From a checkpoint of a small image captioner.
Model: 13M parameters, 64-pixel images, encoder arch resnet, encoder norm batchnorm, encoder activation celu, encoder depths [2, 2, 2, 2], encoder widths [64, 96, 144, 208], decoder width 256, decoder layers 10, decoder activation squared_relu.
Data: trained on photos with spoken descriptions (Open Images, Localized Narratives), 203450 training examples, 11.7 epochs.
Rows from block 5 of the text decoder, named by matrix and row number. Rows with one number belong to one attention dimension. Each number is 128 + 32 x the weight over its row's rms, rounded and kept within 0 to 255. All counts start at 0. Numbers have three digits each. After the name is the row's rms in percent of the matrix's.
# v: attention query, key and value (stacked) (decoder.blocks.5.attn.qkv.weight, 768x256, the v third), inputs 0-255
# proj: attention output (decoder.blocks.5.attn.proj.weight, 256x256, transposed), outputs 0-255
v.121 107:106136144171124225128121124081184104182106083152147036158143139144081161140166162135084187153103111176174086144099095122117143103104065080093132178109151120107152086078127183184119108119147106143080142149111124099086110127120037163075112138158136151121100112097141146144092134120141100147153148101153183060136077129132113166116171131140179131110125177155087113164153176100201083118132133147099202103119202138174117128155102210093112116133130109143171144132200102117085090213117137097189112111109122144146116090103122111071111131132134149141117106132123088116089124095152181141124090131092187102131123179172125148102154150134186142176171113142123146131073155090138108135122120143114150109115106106118125124140117136116151069131072155177126140147087124163156132089132058
v.122 103:147134143166110109081129133112177132139055119100129097115113140168101159093156143163083190114144146092064146132070078158156115136160121119062071113103175106112174115088143092076089175082155107151178135138121127136148102147125082121121141154124108192114146086125143140111151147145143081120109128151136107155148159146144116165101148174147115087145142138182096143233084101165084154160161089168126099127117134094129054149112114169082188195101132067110198122183060057120148147118139158127150130080109158132074096127114085139137169074206115115162143137120128115133129131146149113126134086124080148088104118164096142088146144137136177160121125156142187128099100180095151162166082107098132175141031069105176133142100132145079146156111137155155099133146131092149180086113141171
v.123 095:130071158112114130119091117068140125170171195134073144143152064126118134039153057073151082085113207115107194160159136231146120116129098133124120071105142155123139137190158094161131112169109179090156124166112083094131148130145153151166099073142121116080128127129088154124115152146136105134153149142134151112127116083104137087151178103073110117111121144119104064096165164143095114092122143131108164127113125124101131105177100163116166118172100068110081123099154142153150149117141165156110138128071117186136161175165089162156105123160141074087183101130078130178124127117115099121122107120109128141179110123064120131144056071099068170092154142130167133086168112158187093135213100097151130166093131126164120153100147117172180096170121158184113122166111132099116101142178099
v.124 105:130131115116084134125126155130116148149092130162134106130123111139108126150120106085180110032115118171163135137149156074074113141125099112138147209150117124093137117117079131136113095156093074131122160156104166124180124144041152117098147130222101128118154130167158093103075145085152168132117144132184079129118112190209092150082097135069044129129120151122111100182130156124170104182151189174116167132096116128120150092141119127069100131175094118118106107169113130110144108122132147073171106134155097165195138110152089080119089145096096065158148123139153059117124100103119190174151123128149169109113147141114136162139130133186171129126174132178142129125091091086123168137113116147189139072165100129113115097091080195130144170104184121152139155145111078173117173144066054
v.125 103:131139122141129116154101179101099179086142055163101125151127107157162095111140144104149111094098115169170124138156199133112144138150122129161145192129155190121126109108129190170111066128133134114140100153087096142031158174103107109117183096148099096135160145134073139109095136134092174136142157074128131129087109101161130138069111115077091158147086136129142202132167133064190172165133078119084133132086125126114142136124138110148084149100138169125046145096118056135137147178087140165158135144106128146155084112126195069126121116119067077112155109107154137108112130139128150163081180169145132106136086086115086177075107083118120128123137111204106170141173090098212118137175088180124064089141152119093144141163187150126169143161121071150164129145119161137173152112098081
v.126 098:156146130157154181178178130162148193105110100187146150103121153141063157137071122074113116105143152114157128080104199120161102136119081149124137140132113091171134196104158092147124080114101145150074132098124112133140159147131153171110145151145165141164152162177122058113083140108125086158060117107089136172131125086177090102145128093070074066053131176140130125090173172128125096126123134133138181120118124158158164132216209100082101186113061088139128179075092139140135118124105095169088127145109163122143132132108171066144122097129154102118130120141177126103157074143158104128076196118077123145134101094127090133106110135102115153151162185120093186154083122111110166125175113073091120110141117117112124198164121146161153118111090114087111135089143175185151132100072137
v.127 100:116157145096058095091122124083098130128194114154052108127112124168147146173124139105139125126084148156181117134176122083063151099147120099163113098117159108131185081148070113141135159161136119080162131119071127148077107107132088127111135163143051099149149121122132133035096104126161112063111089065168073165116104086143116154126108168138176085092131097116114101138153191189140171088145121174146133142146129079111153116151198129102115136147133154132106118141174076135144124164140095164110126119140094138198102145120110070130188193161157105115162157133118096171087077154148097081162127133124170127140074136098154177134111108179099117086149098136141129155191136101077097150161097155214160115171108128166157146141118109084124132196098157091164152133113101176155186115084150
v.128 103:100139046155095169053136140104125131117127141089165134104101152157148099128146131126134120148216123087132152113124136172106109138118130123141140138147097126169217142143161135108125078114131184161104110140124083057133143092186115102114118218156123121144076094117132080093185158129137121171138136112156086104183167152073140131081173145163133098162158132102195147078117139103083135107179178136099118121155137151150131152162138072146114109173192129138172132144098097117090112096136092123109126068112125095114043121138134155121094100120181190106182122141072147124134168089155120111113088142164061155061059140099135143109156148042123114123125155115161178093147125086127107174111121089163135069121119108106109133150128103176089095206139098157079107136127127160087164114135194
v.129 094:099164083098111158160120133142096113105172125152127113098076020131092115093204125094127143083161134141125101100061129155172089126139174094127112092118124143115124100095144103122071162188170132085134119155172146123138130174067113160176162156141112126112081125144193112150174077119181146138102129101148133146110090080147133141148127109111089156165116132170066119164116127188112121092127160112100150168175095114161134085171111096102185134122131181118157107163087093130179136135105159116134135153071122086123113124148073182120117119069173138129115128101155175139119171168166134077111151149108038156125140130127099187129187132147171129095106115142127130068122223110166171109080060157134159144136156064065094086136189099150138145117165159132102165140131183144117085144137146
v.130 100:154114190190125107100124106125097113105180142160172106129127113130162139101067149134128213123135101054121122118094138123113147131131127056198164127123071167145112090048179109102091113074084141143120136118141083163154062138132072133140121136142114118078153168107151175072131135111123130146082110170170110147117132157122124162103124130162106115176081189121090148105118131183140111118097106104123117131141139141157174117101080173119130107130130115106124120126150121156113158132090134127113091158167162150081121163166028111142116159135163127108160142145082142089178119179182090172074127143108146070149149093102134104119127152163107175130135051082115125152149116118140115084127102088136124174188161066176089149125135102213150136058187155161129099145167189077140130134214113
v.131 087:119111118156146175113116172179081168185089151155128102062103135144122108172167159108125163166135131100065146134084166161139121151135119102118099107193152145182117075117183108092159152101123095150074143092054130158150150153146100159100088094092082146235157141067148190116133079130129111073128087156094134098152180149121098110127134131136138102153129150107124129194100113113055039157166115152111131129115084150101169068183135104090163145146169118176170132102102181139104064087157146144158112076154129114139085146123156165121078121103135143117158119111095113132081112153036159126155080171098142147133077122097139064107140159185116115108137154117169124132114135197114123119111100115124139099104108153206131133122105149196137131136129122098141160150066157145130156114170117
v.132 102:099186154094168085151133111110110117141179114155077111106093086086092056127197105187119132124174121127146135150098125112216111147188164130141127182086133114138126162104102159105139090135156090149122111126194084117132147065125107144120200173110158189162166125108139098090184136131171132160130089096129136152093114122136149073051110189102059173115144102117152099136088079148163107136136107123088104158099165105139135092105153137123167116155095122058097151138086117151143099112122137126113121118122075153165093075123154146154157081110124136114129119125106198129123124163099096113165198187118102184156158111089148102118158091133133166169162154145097144143129179080089129085096098146122093135129150109092133130172183116224062126092089074112176148146093108124059131109128106
v.133 097:141107144107156115103109154036113141168102050116175127142085099152127120112102117131170145096111144117141127131117126155091114082153146099112132116138144071134118140149145161177095136116096142097088135123125117151050145178102066190105109174185170081120127096087154133133149151109143116177114118092140159133158172090154088122048180137142155110076146082155106147137179092141123170091116156094131053090122124106158100192120158206099129134149136114085094114134109100108125213155152078116121133109111097114119157126091168085180172127136131150053122180126148156125114127149198155102110116164068139103091119138135084112165131133121150124160157141135158181066192142118135141125151092171115182166102107036140109127063192098157218180112134167118123102130131098108129137165154115
v.134 099:167098106124181129183056102162133101108082143128123179138158086128173176168126104101116115101139104167147129112090148143092137167096066100102177154182144205132138091141093119111102152147103117170087177199120151165166097074091120167124171176140112165144122139159143206097100169135098145112073110097110128126135113200146093132096107133141130116104136135092097189127115182146068145145140165194096171185158043149116131137139157105096151134138131096161123171166117099171110087057165141109114133172126115136130087149086153075140107105098169082162132110146069088149174163154132139124119083163096119156115109075100133120133164161139113130176149179107160111175089086128096072126109125073148184130103126151169156083119078115075128122121122143116142152131094156144050113090158081
v.135 095:080113084181055151114133108169109064121070092120148124145158120121084178144129142140136141065123140185087112148131117171200084143138122162152184109147108136223145103090156114091111140183135171095172138123122184183076117176086111147154149147124085150161124117159146100111130107129142078165162116091119129099137157161142153125105081104159162111167121117130199111118108174148086151166205145127141141084152105101097062141128134135141090181083136085114160091161097115092115108087054121102137160116117134118167118176148084148108156074081129108120135187125160104133139066123182080083074122080110201128124063133142100150200147141144092073094110174132134134076143184123086105173130144160129140107099172121152135138128093170084121140116109115105167081086149148128139122104171122
v.136 100:146098105141134078111113176146134096165171113175144129059102132132088133103099112107124155123128159069066115102160132198088124130116159129108170144204068123165152108164182101110100156065087092148152152109125099124096167134116112143102078128130180079168087175124117135191135116115095170163104113090156149100238161112152075119145111187086132171117155097117189179076159122087116138109148174151165123114133117113112170153192164149114148160106098153126165155103113098129142126152109201146176120124103171165128144153120154163093154126107145200149109146137111165100164193090142110174121158125115135104120145118146109176133140128084114145163118119102163134173128107165079105141071106118109147041075114075140108114077127151038106136165072105134080150146130120110101085106163098
v.137 091:083159114064150080163096096136154028122171065155181177155125084133129080109124123114104116066118146158196081101155107186106115134162154158068099157122108162157099099163073148124100144173116151097161076167147147096132157112101151130104080123068139115153171168077101074109132162115186171127078090091087126087164074122138131097136105132137141114121127082084135144104099140146128154155119129108157086147085107095088166153143115156140164095087106139169136095140158124133104115081200145196151150126170156131157116124100132174112155123089107128087149160120164083141138100131090105162127176138164082153086094149122103172165182095136138099154088171144102128189115104182101111177119114182132103083114139177081122148177170146157171139156116103068157110131149103170071140118183102
v.138 099:155097139100118166137136048108119151156060161077115120162204158133068187145089104128165106112091166159062130161024135191098059132128118158123198105058090152102097091100117133133129165109064111137124146118082144148143130075111137144130186137085131145133143137127136127117117130143105148095124087070152135207083112181166154090096162132108104096117134129140097138136166112152102126126128206142167096093106090117100096155076121126114146172178109122094073121156102142092129126125111066056088129134122112156125144189093158121170152135153141100033130172119167090179171160151158173144113095116122107165172141096127135114198088105190111143166155183146107179157139170135147172114114115133152163160111129164176121123093117112110150149138124112123144143106126107146085172115133103
v.139 097:169107098101118088129147083196125133162138166083094126112176106117110095114032126118137145110111168123096159128161079129164118155129163208131165152065108153122165158152098127095112137097132093134193164164121094131111149111103080163161230104135160130124103187088074073072167115129130126149111097143097182170099072135139100119130100136132080128188153138146162142110140135125190097122125115166177125119166116160067138096108179146116124195127093129088043144137145081128134121145138143161125145076094166173134111116121149123136144112178093131091109190123113108147141156138134108161109112056128116190132139147114121173101157127157161114141117218122115192101191109098094159138152150136139102088089149177091079165068109128136091159134116101078092105157153094130181151078104148
v.140 097:135144070109129135179109118086157122082150115090070126148141135185134093128172094171115095086100144183132101143142109139111115097143132154160193091119124156191143144126081160152148013087112098123169094152152072121159193099087100131139125110135211112118179166183124091067167129119170134142114104119133142128122079124130179129114155143118097119136153151149169097100117107126148152103099162120123110122163085148158125124138129182132121165105090091085077105107123094135177159111097080117096153150132104171105073140101137109157174132116158151050177133152161064123143151122168177106108173154158061139095159104154177126141130057077158116083171117122115137113091148069156127133083165143080112118113131081058104213149182104161106128146100104125149077118097126139145101141190183
v.141 097:141113212102162061106141160157185111079156154151157160128056128159113086163164162172145128145112116105130152145162139128084123149041137117074113167142145168146093184173137130162150092054112127141105093131125137176173151120152217134156111110072155053085102150191155136094099176130150146057077185191127106132168102107150107144192118142070135109097145193114126175113136103155131154137099150142138135133143100091117176091114102096147127124107133091097148154094173120126128114160127124142146127151132170119098101140098132200136127107092071118177122143154116141089088106107095149158122173137158127093113159114087136182073113091138141137139111107109079087180138072139093107095107159082089087132150152167120098145128136194144092120151123098183117117141084132087068092111122201
v.142 099:065112198120148148098148150114131127163162109159103093105099138119129088129120125166098135145150134177078126142108180153181052103103172083165100125157143120073121200169127105136160183166119140124093076122113171112148127146157167091077139126087140151103154068154148148165112155136140127188190143092204133124168109092075084128122144163117189155102080095150183149128117168064171166071136131179158121133077153119108085147133122134127155069121133170110125112135046133140175136168101126158109109124153103081149180102142104038129142143120101174184067152108089174056164136108108152104127158111173145182088113140166109090135121146093080124181096143156101121090128161085135172058146119138132132120114088094136149134101139097111128130157154142123110053095136106186118116141095138
v.143 097:122185098133059151080160134126119097113098066079176122070088120121108116103119177098098147152147152109153166121121109115101091138119106135098113116132115125180138063106160139103159138075047103146132134139125125110187141102148122101153099171122154078161125137123100063194187098177116113132067115164120085116177146151136080163083161163138034115176162107155149156157106131125116106121138153155105124121202132163177167153155095153143125179129097143084102210120124195072117126102098131068121164115139117103137181149120111135201112178127124106154175134154069142150138079143141099117119195107102144069127123080152167125103154137105060152102113070099130138171102158154120123154080109085153172097109119182163100169193083147122133135149133146138082144100103169173119110098128162
v.144 095:146084154117131134117117139094117126103066192143086105157147213136179115159181117135187136161138055062137196083115092148127198113135129118128115181131173111172158078100160159126092153140143077161131130116124118173155120127137087111149123108145150151149151096122174113134099135141065099108108116161078103119090139114085211105137121100153142080089142146103103148064152142135137066117115104126143160064131138129147152156154124082118181141228161117141121103108172122154128154176157118118171118156093134096147134120100207187081076119139146106136155088156116118179032132078138156092103069154058107165114145109147144116118091117130183134158151139140145136093132152184114107146139119091174151183157153092080202092126117102126084099073128158116115160140141125108127171139096152
v.145 088:071114089102125115066091089111126105109151121148189095155141140104134145121055152125163169075098110177145119123112115166159144173131119123145165126098119127109138090118140138103202152168100182102124129178115057070114146160145090114126088086121122127094091135060166099097138155117147145134155063143094155163146135128131068115113132146135073152146102160103149179119131130103165167188138101085124083121090160095147137144118169134103179080087121104119136088176101093161081127145083105132123123108100199088111071087129118107112145134099155156060097172123118138157124178137170160119184123139157166173138107174121094120191107168197120136176152150125104145111144123082172110172138120189185079166168111138139099108117192090202172164203123156113124065193117149159154143121088133
v.146 100:067141114075153131153110129143106137101119111088162149173092132108188202109104135080145103138120141178165169123133139122155114114121090093143149113120183099101144141155111114145126139193117131105122168120072124092057100183150226154081090116107097175119114139170108177107153099097173123063167154166125126150149148155118127106170112094124177128097140090104107147125094120117148119166121150158200108129034115143127167110188169116170077086077146121145166076153137089180082080128091151104120147093171147105168143119135168080094121125133116135102096119145149118132155133136132177129121119130129140139105099143103091160147137160112199063084125096135046087165191104126147139096194136080096125088154103149077157110171139159150166111136127122147167144096138092090125133065145025
v.147 102:115162141145161074177150076041090136120050143146122226176078181174135077169190138135136134139141143139128124079130146150114116153120159108111090185172089179166108164120164100138123171119153162176134117145162145156145147081133151080109164126119109143105142095113146095056100184119095083133067111157155150114149130123110156149165092129126126112080116113144138120129171151092093145140064171156170121157126076067161116111178132061097212135099133122128181148126138117152119154163133077166166128154135119068128083176091132092156058114136092134124122123153087147103125072118157076150112145185122072114096123123125147122121064125069086127138127131113157104165119127133106100065138164069105133135171127106119131088125123175132122096153128100206072127153164095106097142171174116
proj.121 106:057124205144110097136141111133136114078143123119105095137145139171169118117104123115114081132116091118110170199156104104136104168139138177172148127117081141134147106136081113136101140079113133087129176141174107115167117173105141144123116127119086107110183146045135100160121140158178157175114141154148103163102130105129118074092072146116094147079131124129073111132151101172102183110184127206175083126155113169074070123115141137192110143072085149097120119143106095114074161122094095146124112150091174079134141142162105158179131130133128124127197201110164184121073109179125094158113171110145123089110106125119135176182036127007110115174107144197110122074116128182137094129120113153131146160136123153124153160133100136158060120139157149079096122105167136092163162126140159
proj.122 103:125162121060080122129133151141097125146127146195102087174149161141120120153193183132164135126130184139128157118139087133124142132082078157188105137130081172097107116088068125089122131111120175041136119120090165154170149127176141136111142123138091131117180144138126097158154081158106153081156113128172125127131134140158103113143124138130128094112146146116090056137206112061184138150159102141139176140189087177121151060156141112139136093155151110133086192129150149114110155113113122135098136175150093123091171157127127179185148121155104125074210148095075183131120089108150091109081126142115186158090139101132121142140100070133076092139151120145109082145115088154163147116125193156091117131117166132106137128044113165120111151111071081076086145109190147139080205166073085
proj.123 093:176156075122120122119102125151128094109084164071170167081140193132096127142188083140094178141171112148075093111095122094124123127110137127131102134137106115127155149086142153116142132172067141142136070154150171088128113139095084119161132094171171140155129088219148153153169140097113172093116082189126104184054164152141167108101108154144123086132165091161122177098141142095107084094064130132133124160141078096137120093062116096125118115117153098125130162173163130165137145049175176165164085166101146177140109183064106111108041087145103138077102146164095136157132134167123163121168089143112106193057148098102146080121129126116218128121099192147176164133131168136122139133109130210139105143149151096104124125133121102073144113114111181114169113122107160145136126097135095
proj.124 105:074083163115111143120141140125068152118139079094144123157110145142138125051135142117078126151119129141156117154100155187164170096165167109114092115177153107177158176147105163145093138084116115102098131124155108123128140065134129164147210161053090096121127096105132144144183111122146114147120104129101122125193139117164125139146130084099142178114152079173098132075128089178113140084118105079150073074105122188144109110084146153165184119054173124158168101144167078140086100137125107137163121109117137132107138131130114181200141207123096118120090100155136147095117143169150127108101087058107081116137084179100108160113157169025079108138140138178118193124120097164150109098177103117082074191094148161120133174137153101145095141161125131109136162086178112188155134106185129
proj.125 102:131122099156157107115094137187205115114111136087154078123150123175144107096119114107101156117127094106147153127081141126189144050170130098098050090227138121133068135163184144160153136102147168145129091137205074092090098107120126107141091144094145122166135131121139154226134116111182099146132103197117105078153121126126143113149122120112065183122124176161169083121102134157101109143158161138112133098152124098097140141111090142182139129078152146117150067149108118162093116090137115117145140157115129138174100062204095110094150146153116138136144163154129085128102147157097114178137102161141062092161133198093113131120154163104131118122067063103112123128082183129129141126138104165171070151148198133122137159178124084185119116183097189097141163105118135165138063099126104
proj.126 097:140083116062185100142130132086126131131103113105139140125141075079182117117170108169125134110141133140117061130163106055102148176158151068119138146127147146148089114177130134133082151155144202092159104114099137136122116172118141123072107155059080097128104104026124200141146191126105162099121100167112121128140062205123134154118183107152136107103126140139167112169097151135132119117124161112102068098097140139054074137109124171191168112123145108144128151176157140211070153142212104108072166127150136117101143138180155148046171165121142118092153198160122161131115078157140189091121108112172118103135152168080133134091173143116115088127100082128171092105128157118138166173108134152133158148117165085114094133144155075103156168157147144119149092109098108135101144168140120
proj.127 100:132210104130113142148147160137114118134087136134139122103159207182155130114126110156158097150101132128097132163114101161149159177159148128126082173203168167068102185135129176152146093117131148167103073153179073104133127101127159108139132167051111139095080131176168140105106117118146144142071096121113172129106120110123086100114150144104062130183067105103118143073119101096103164144079126126111110123073200139139067121088175116094165141068089131153116122096112110159136122152094106083157090200052163086113146110102094187150081122096141116154130150156160168071158133155119178159132132180119116113084131176106128105165163160110114155170094134117083148092086150202157153057134155176115070142113140171131115110139059090142152157115102134145090078088142116145148163097126161
proj.128 102:099158133050089186103104125117090142160132171136191100130193109115062116123114105158162174106087081102083108144081124182113113105151135139057101119114099087042134147125166098165047148099118075131153142148120136126143155176171147121105149083101131191128183183093080159121107180140157133126150136129128116125146094099110159150143113159137162167132121113148136191119078117109158131131104117121164127149160153120114144160119127142194121081112080097117104158120187150098190135131076123124127126115140165155185175125136144093100104086076147132206170108095141171105128080112057131103111114139128185115161136119135079159153151113122158105098105090146067122174098186126124112131104164132100156149155112143157120148138150148093157015087087081191107134109132151144176084180161102
proj.129 095:172125116124121095110165087109158115197111142135119130129108174123071056160067141168136096143164102121203106108099133082097114113047135107095168068175136141160128148146092147097124120165121138170115088137085141108146133124186061138148148155128075206132115143165100138161124135123159112126157089122157050132137144211160119114107183141105157125050196167167164114098132139122116114113103127088132137115149125096093072213123095117115131138126155147127096173136125166110136114122119122072108123107141175184099094066109136136125138115098125113151207123143159101115122175097197157122193094097109143102167126094136112123207164115131055136143153138121085148115157147128143118126153188173180102080115105186186178110111078137096108131130133155107108074117122184135121160123088089
proj.130 101:177153132139133130180143167091145107150069150096126200160101126098106107170165160114159131137120147207132125130137143133099131176145210116163132110113081149181126107125110149102151102138106114090110139164130127106110167101122114131187173115079109165095126129115160135099156117164132119072135112086112120122107210224122147123159099110114151099081218138110153102072153115131115123170129095128150134165163172123092092110116137079067091089114175080123082082135091068127126127145123142179151180124186123059149146154060166142147109116089148153138137057172187097190109079141113090112151096124145168122114119133147145148076153162197147087148139112161125095113088115122177143109099109155132101034152105120139191095144166132091066163120097141121124111119089091158115161123108070
proj.131 088:161114184041121162143105124126182133127210124086093122105137092110182135118116176169115130102083115156086123190154135102108071135130165146131132136143076138086143147095164157125124106168131088093163139152152104114172110134145157157121117119068131089102114100171098077121166177136093174153091086092118196121173103100146159119169090136113085073140149111128090151109081120183136192087120151152161121122134165131137126099092120152144122068075090127082195185148130111121115171108167060121134123143168118103134158118053126126175134085126129155125115176180149176130108140098184124146123130180140146126138153174150155147164154131098122076101165092090148102108141103094117149136094098116120198152124128172080185178161145081065156131142116113091151101076184136107137058142071196
proj.132 103:165115079154114122113143086099140094142123147122108118118105133113092133136044136110132110110105133159101119091100153068102078204081094061116099073086164144111176142078091184131167110153108140111156116177084151187119104184149101147155101194135078123159176086137142153190087119150132136129121200203140097131156148139085141139137164134145132125144101093188151125149187091093138128158086153179100102094115111108119171165136051132107119127138212137179099157140097173055181073080152182102133105105187128126156131133155079125139139051087080096131116081153162077169123108081130104120138093074129117147116130089095133110149174116112127108088146146133130147092135168150155138113110156167143162095111136111202105132135118108135129100132105125095194146166172182149155156099134139
proj.133 097:118187141122159117112177100159125089128178115105085093143146124167110129125151136080125108093248127080172086049139085167134140155103167085129128114164068102135091159107158115092086090152135191162149132171139196101134080158153124088140125141101149139120162102164119147202138110144149088116105141128195063109131085191102136069162076144158097155084113184160165079068181087135105108122118184108128096181133114112107107136128065067097108110113123113168129073121136096086143104152167162154121167134126179144099140150140120155071111142159149159073147084156151112156101115125109182125141092149130132109110173039100130091125100152135108130127112088169159139139068156159132102140180171144154102076172126131151133116123155114140092140096153151083102171106106159110180147122120094
proj.134 101:119108168122107137115072160061119080123139166109119077148169126143179098069140179149086178120021107146139102171151172110109114109154175148179136111123130090115144163122131175142068073133113086141144121118124119087133129102090123104152174141092214107111116113112132151113124113184110126119159091177117159073133196070122124124124139168124141124175191128123141154180117157155139114124199073140149102114108130143089152108129167121123088146149137125101165099142124156113091168113094094100132120064114184128106103140120166095168133148136131161168098154151195160053101180144123112187094160123080074105190116113171208136082087145058118081150162075156091140137135096135126181167148178127099142104121122073074125182146169144080122141145112101150118113132115152141111090127092175
proj.135 095:135115175102147072153145100129154098142130176104095140141120146149163111143185113113111131142146081061140154181140055126141098086071116155134071125071170147108118118093049058147150150079132130120122130160170125161140123117055103121143100115129152152120129112123117176123151154120139169112166135154181131140120133128081040232120168149126144096102129144155113072000102132114107078088115107104116145094078126147098162176108079124105154119162111142061141138115131129146158136141153081156114106133135226193112093127102179101122134152090150170094183129158158154154151135154158168116196131153110105145162163132140132139160094117137095120151151133112169105208128087128138167117151138070063167185116139120058087118117126076108132087122130155126092121146140112123120144143120122
proj.136 098:199098178155131172154103104104108185085125098095093081143143177164168126132105103117138128085109092122123119131120092130124178146125122132175159121110122109104144160131138147107083096109131155119096132093144196069151166128130168160127124084079132101052106119107175028117146189179136125100087135130159057145097071132111102135123114082114094122123154136138108106157145108159150142165144146111142067172154111146110076156108171094103111059112098096122114135167213147134130173163138121091135152139079188111177131205156156086159137135167196115134150098122147123126067159135090123090184118103084136098155126124132104158146093116128137121087134131152122095094132151083145173188149137069066200140099093168118094179119126143175061100141136144122140083152105191098175176180117113
proj.137 094:133070128124111133129147149138108137148128140129115080123114189139110127104109121138172101101130134110098148179181084070177122115084084102196101110112230151104145156148148133114150109117150120116164136107130180162160108178102099141156101177146149144132118096183128142132087096126080133114058171163187140130085118064121083108154155167113113172107077109132101160164088154110167095082071142148161117086142074102119118112076133071079146126179110145129138091114078172097122116156107142116136157132141184138070073163184133102093094116160101120133126102084154078120168158144178169161122060142077119152115137119142171097155057122172157174098152167127194165152122111117135162149152136109157147150108232139138098153075091095081140139149094151112143058122141188109132098176165128
proj.138 099:148114199128095135143091125152094070070071061178152148126086112126192128092153152109106160113138086083159105112190125141153115133111162119191140160154149111145132145081087111130156134135106198131134137156115154123154076066125145126139138137151183121131157115148143184159164133152146114124176140171122167056141100074113102125123114180133149157129169129176089156086111122099099135108154053155076141106138077172085165093121078106127087100118177108176158138140125075120125129135143098172135093162123157140054150127085113181127133136132129121108103100158103128158131109125161079076071150149158115115110087091185223128100075172083091108172150053206121197121128124155042182158142157123090126115182144113143157131081126127110156138117124115083102131143155168122115148135104102
proj.139 097:159113132174118174128120098128124137109093097110175118103124184122162152179143110115157162058156133169177060092135098140146138140122111116158088098112186173153160138099134113141163122101100156089080144114082170122157098083153137102171093131129155142091123119144146177151100136129146177087122165201113058093094120125104105134107190182056131142111076138130146130115083077068084108134141123145076110145119118105192190151108040175130079117123202179149137133143158170162076135108073136163100077191126085120125092137159135138105121142088191071174118097146132172156153171092103093110133123139123117155125149137179155100086121121145097088090119137154166150109111130111061207136142124147136127158141128114191054120127057117135098164116134132097157156165165145098125139139152069
proj.140 098:072131130099143134071149100101071121136065089169149111150109152133064104110067113078139152132164128113129145098085141144119114169082095114155055162140136140101147120084087139058120164162079175119143184096050198152124104156164106143176152125116142161123141144134128120176139073177101092174164217185172113089099119129148054149146197142187157175086122135214121147113169140074134078145120125176057110156103112150104090151135086061095138123160149150164105112136096148131147101086127177079077136147116137135123157120186136123101106095085090117140122092098127159160157109160079142156118111168100146169153120109118073104091122147157119129134103145147118139150133125200134106139145111210118127124133166149176117099127091136115103129104120153147121189124176118123131182131166103
proj.141 097:088108129143129176167143162105050207109117124143124154199128120102100137070098107108144119123089134125106126139112123146090202147165096130144188073106061155146124104136124121154214124134092083133158153045160122115126138112158145136069111107113125124097133194130161122127152111136056137120107136089174153143110131071129098095101139092136136144207099092120080209139141199148157143126193120179145142149167156136111119164127197093123090139083066151153050079129153120147126155100127168097129123126134114085143103139164175082154144123148115092158056156065094082080154130136163125104103076113155134126150050172179129141109150137113172109091123110090169118094159075111166131147117071131134112080132122082148100130140095149143116143120141148159129156110101099074174123159162154
proj.142 100:136122148203085034105164063118187132097119087178105098125112124151118145093121108146143137173157094083144178102097137149117151166126092135072149108131120095118085114124102127086126112116155137183125098145184114114115198119101185163153165118137126109187138130139069088157104184100158132108092151155085121141164158171129182119062073065143122112175078110107176126125151091106118156151122116090136086153098124109172113167133135092161118120179130143155089116119176135093126138122147141145180133090130119134197128164163068131177139112122147120123151084137092079129135111158113118113141121134138173171161137075046089112153141140072119179139113116106130104127110182168177080156118165090176177140090045157213093110148190131123176094092125100125146164096153093107116144070155109
proj.143 097:138108136128129128122090141126055147075128085164124118135131099137114099143206149111142147085123101103120124173112183162160095099143066153130156119060054126089168193074115126131091129148109132103139149101080194055113157158139119169080125108133127145097172141112118107104151126195112133117216090105121162142152108029157123135152116123163133152101217094142081129117098110152126118158118097116152146151149089144166173112176178134115160103133117115098141143141136103141172168108157116101134172167158139100126065085089157131104148124181179140124137120124190123177096072119104139103139114148156139141135120171086102182148143119107158072085125120130159177072103107100152147107114130129101139165137145186132148118053143164066071089169093068110169114176171133193162147174161097
proj.144 098:097175146103151221127138123110109073152167151045151154127112126141128169196119102112086142142114199186107088159181143087142199123136144117092151119161135085110126087174124130153154111111106110111094116153152060084137106138198135074103146108158104123109121121074063177142146120051151165150166157085113145134142109157102148128146135141148168108154173135176171135186126153160134209097155157104115126097154115120100148081186103144168098112052052150124105168155116086163091132138128157101101109113124094085140157098111105112130111093140144200139097158104123167082076146138148085123086174094146120072109155164164140090099116154091157133119142104119073116094178117116114112180075136137102065109151153102128164133155114140143144083158156160126126090064111111151183096110177127
proj.145 090:209143166195089151159090132156157080107099170118110088152142143123080109141162047114118185094171090144140096105159110166096181153123219105093137138139154111138089128054138130141099075125069134124186098155146189121171131118126151145109099176117157143193182136134112147169141204129132092058112165125116091094112125143153138157136143122074155116122095145072128146126111121077131111055105132126151111151127105064114147095072123156072117092123111132168112159117148132143139097169116126214145132103177158161162122117129103162170117160124137129103165053153127140175151089085105154133089109148134121184125123070083133145057170113137131148110134119163091059141104166122091150091093178174142109171105133119141151128100052115129140125095114167144079086122127120136093168153148080
proj.146 100:143085165105146124137066094171144133200152179168095133136119131088109110130100127114125071134159093086101105124155116108114129115189150125178117169102144119172099092170129137164147190102160151144145132098145133165125117103065127109148158155105103046159149132090117128124101195097101108145090123115132131126094121137183078101104138136118151091092104154074152185143108143143082148131102134116142159096153157106119158173122128184069161195121073164134138080076096219087179123107125102144132186177104128149091090217109104138090116119101128132076112131117102096095130189144143216170105085127079157135140111117130193106065060116211107155136132091115146116205140120142123102137159128101156166160120109103108131151135147061168177134125113127091097083133123087090149092133125170
proj.147 102:095140140111073144130134159129076143166149128162101109146189106140120140060091159149116135130078178146078120205096064107124166153135194183127145087103089161158087113166142154124085149075136063109118190067156083110129146135122121094154184137112151106099159190100087172160160141119139114110156141130122133062123162119111149117142133117124116144154136116130144143181223149199177142142154148140145109166165130127095114148099117097167106077160081126172084103099121054061155142120146156121103070082119139100156119094171114097100205066103133119139107147079140076081115114167130138061088142095123119132144137177142208110138094166079167159168133017130135103121100127167149122143092123138130088118092129139102093150106145115108113101124175147133127134111126112111149177138170123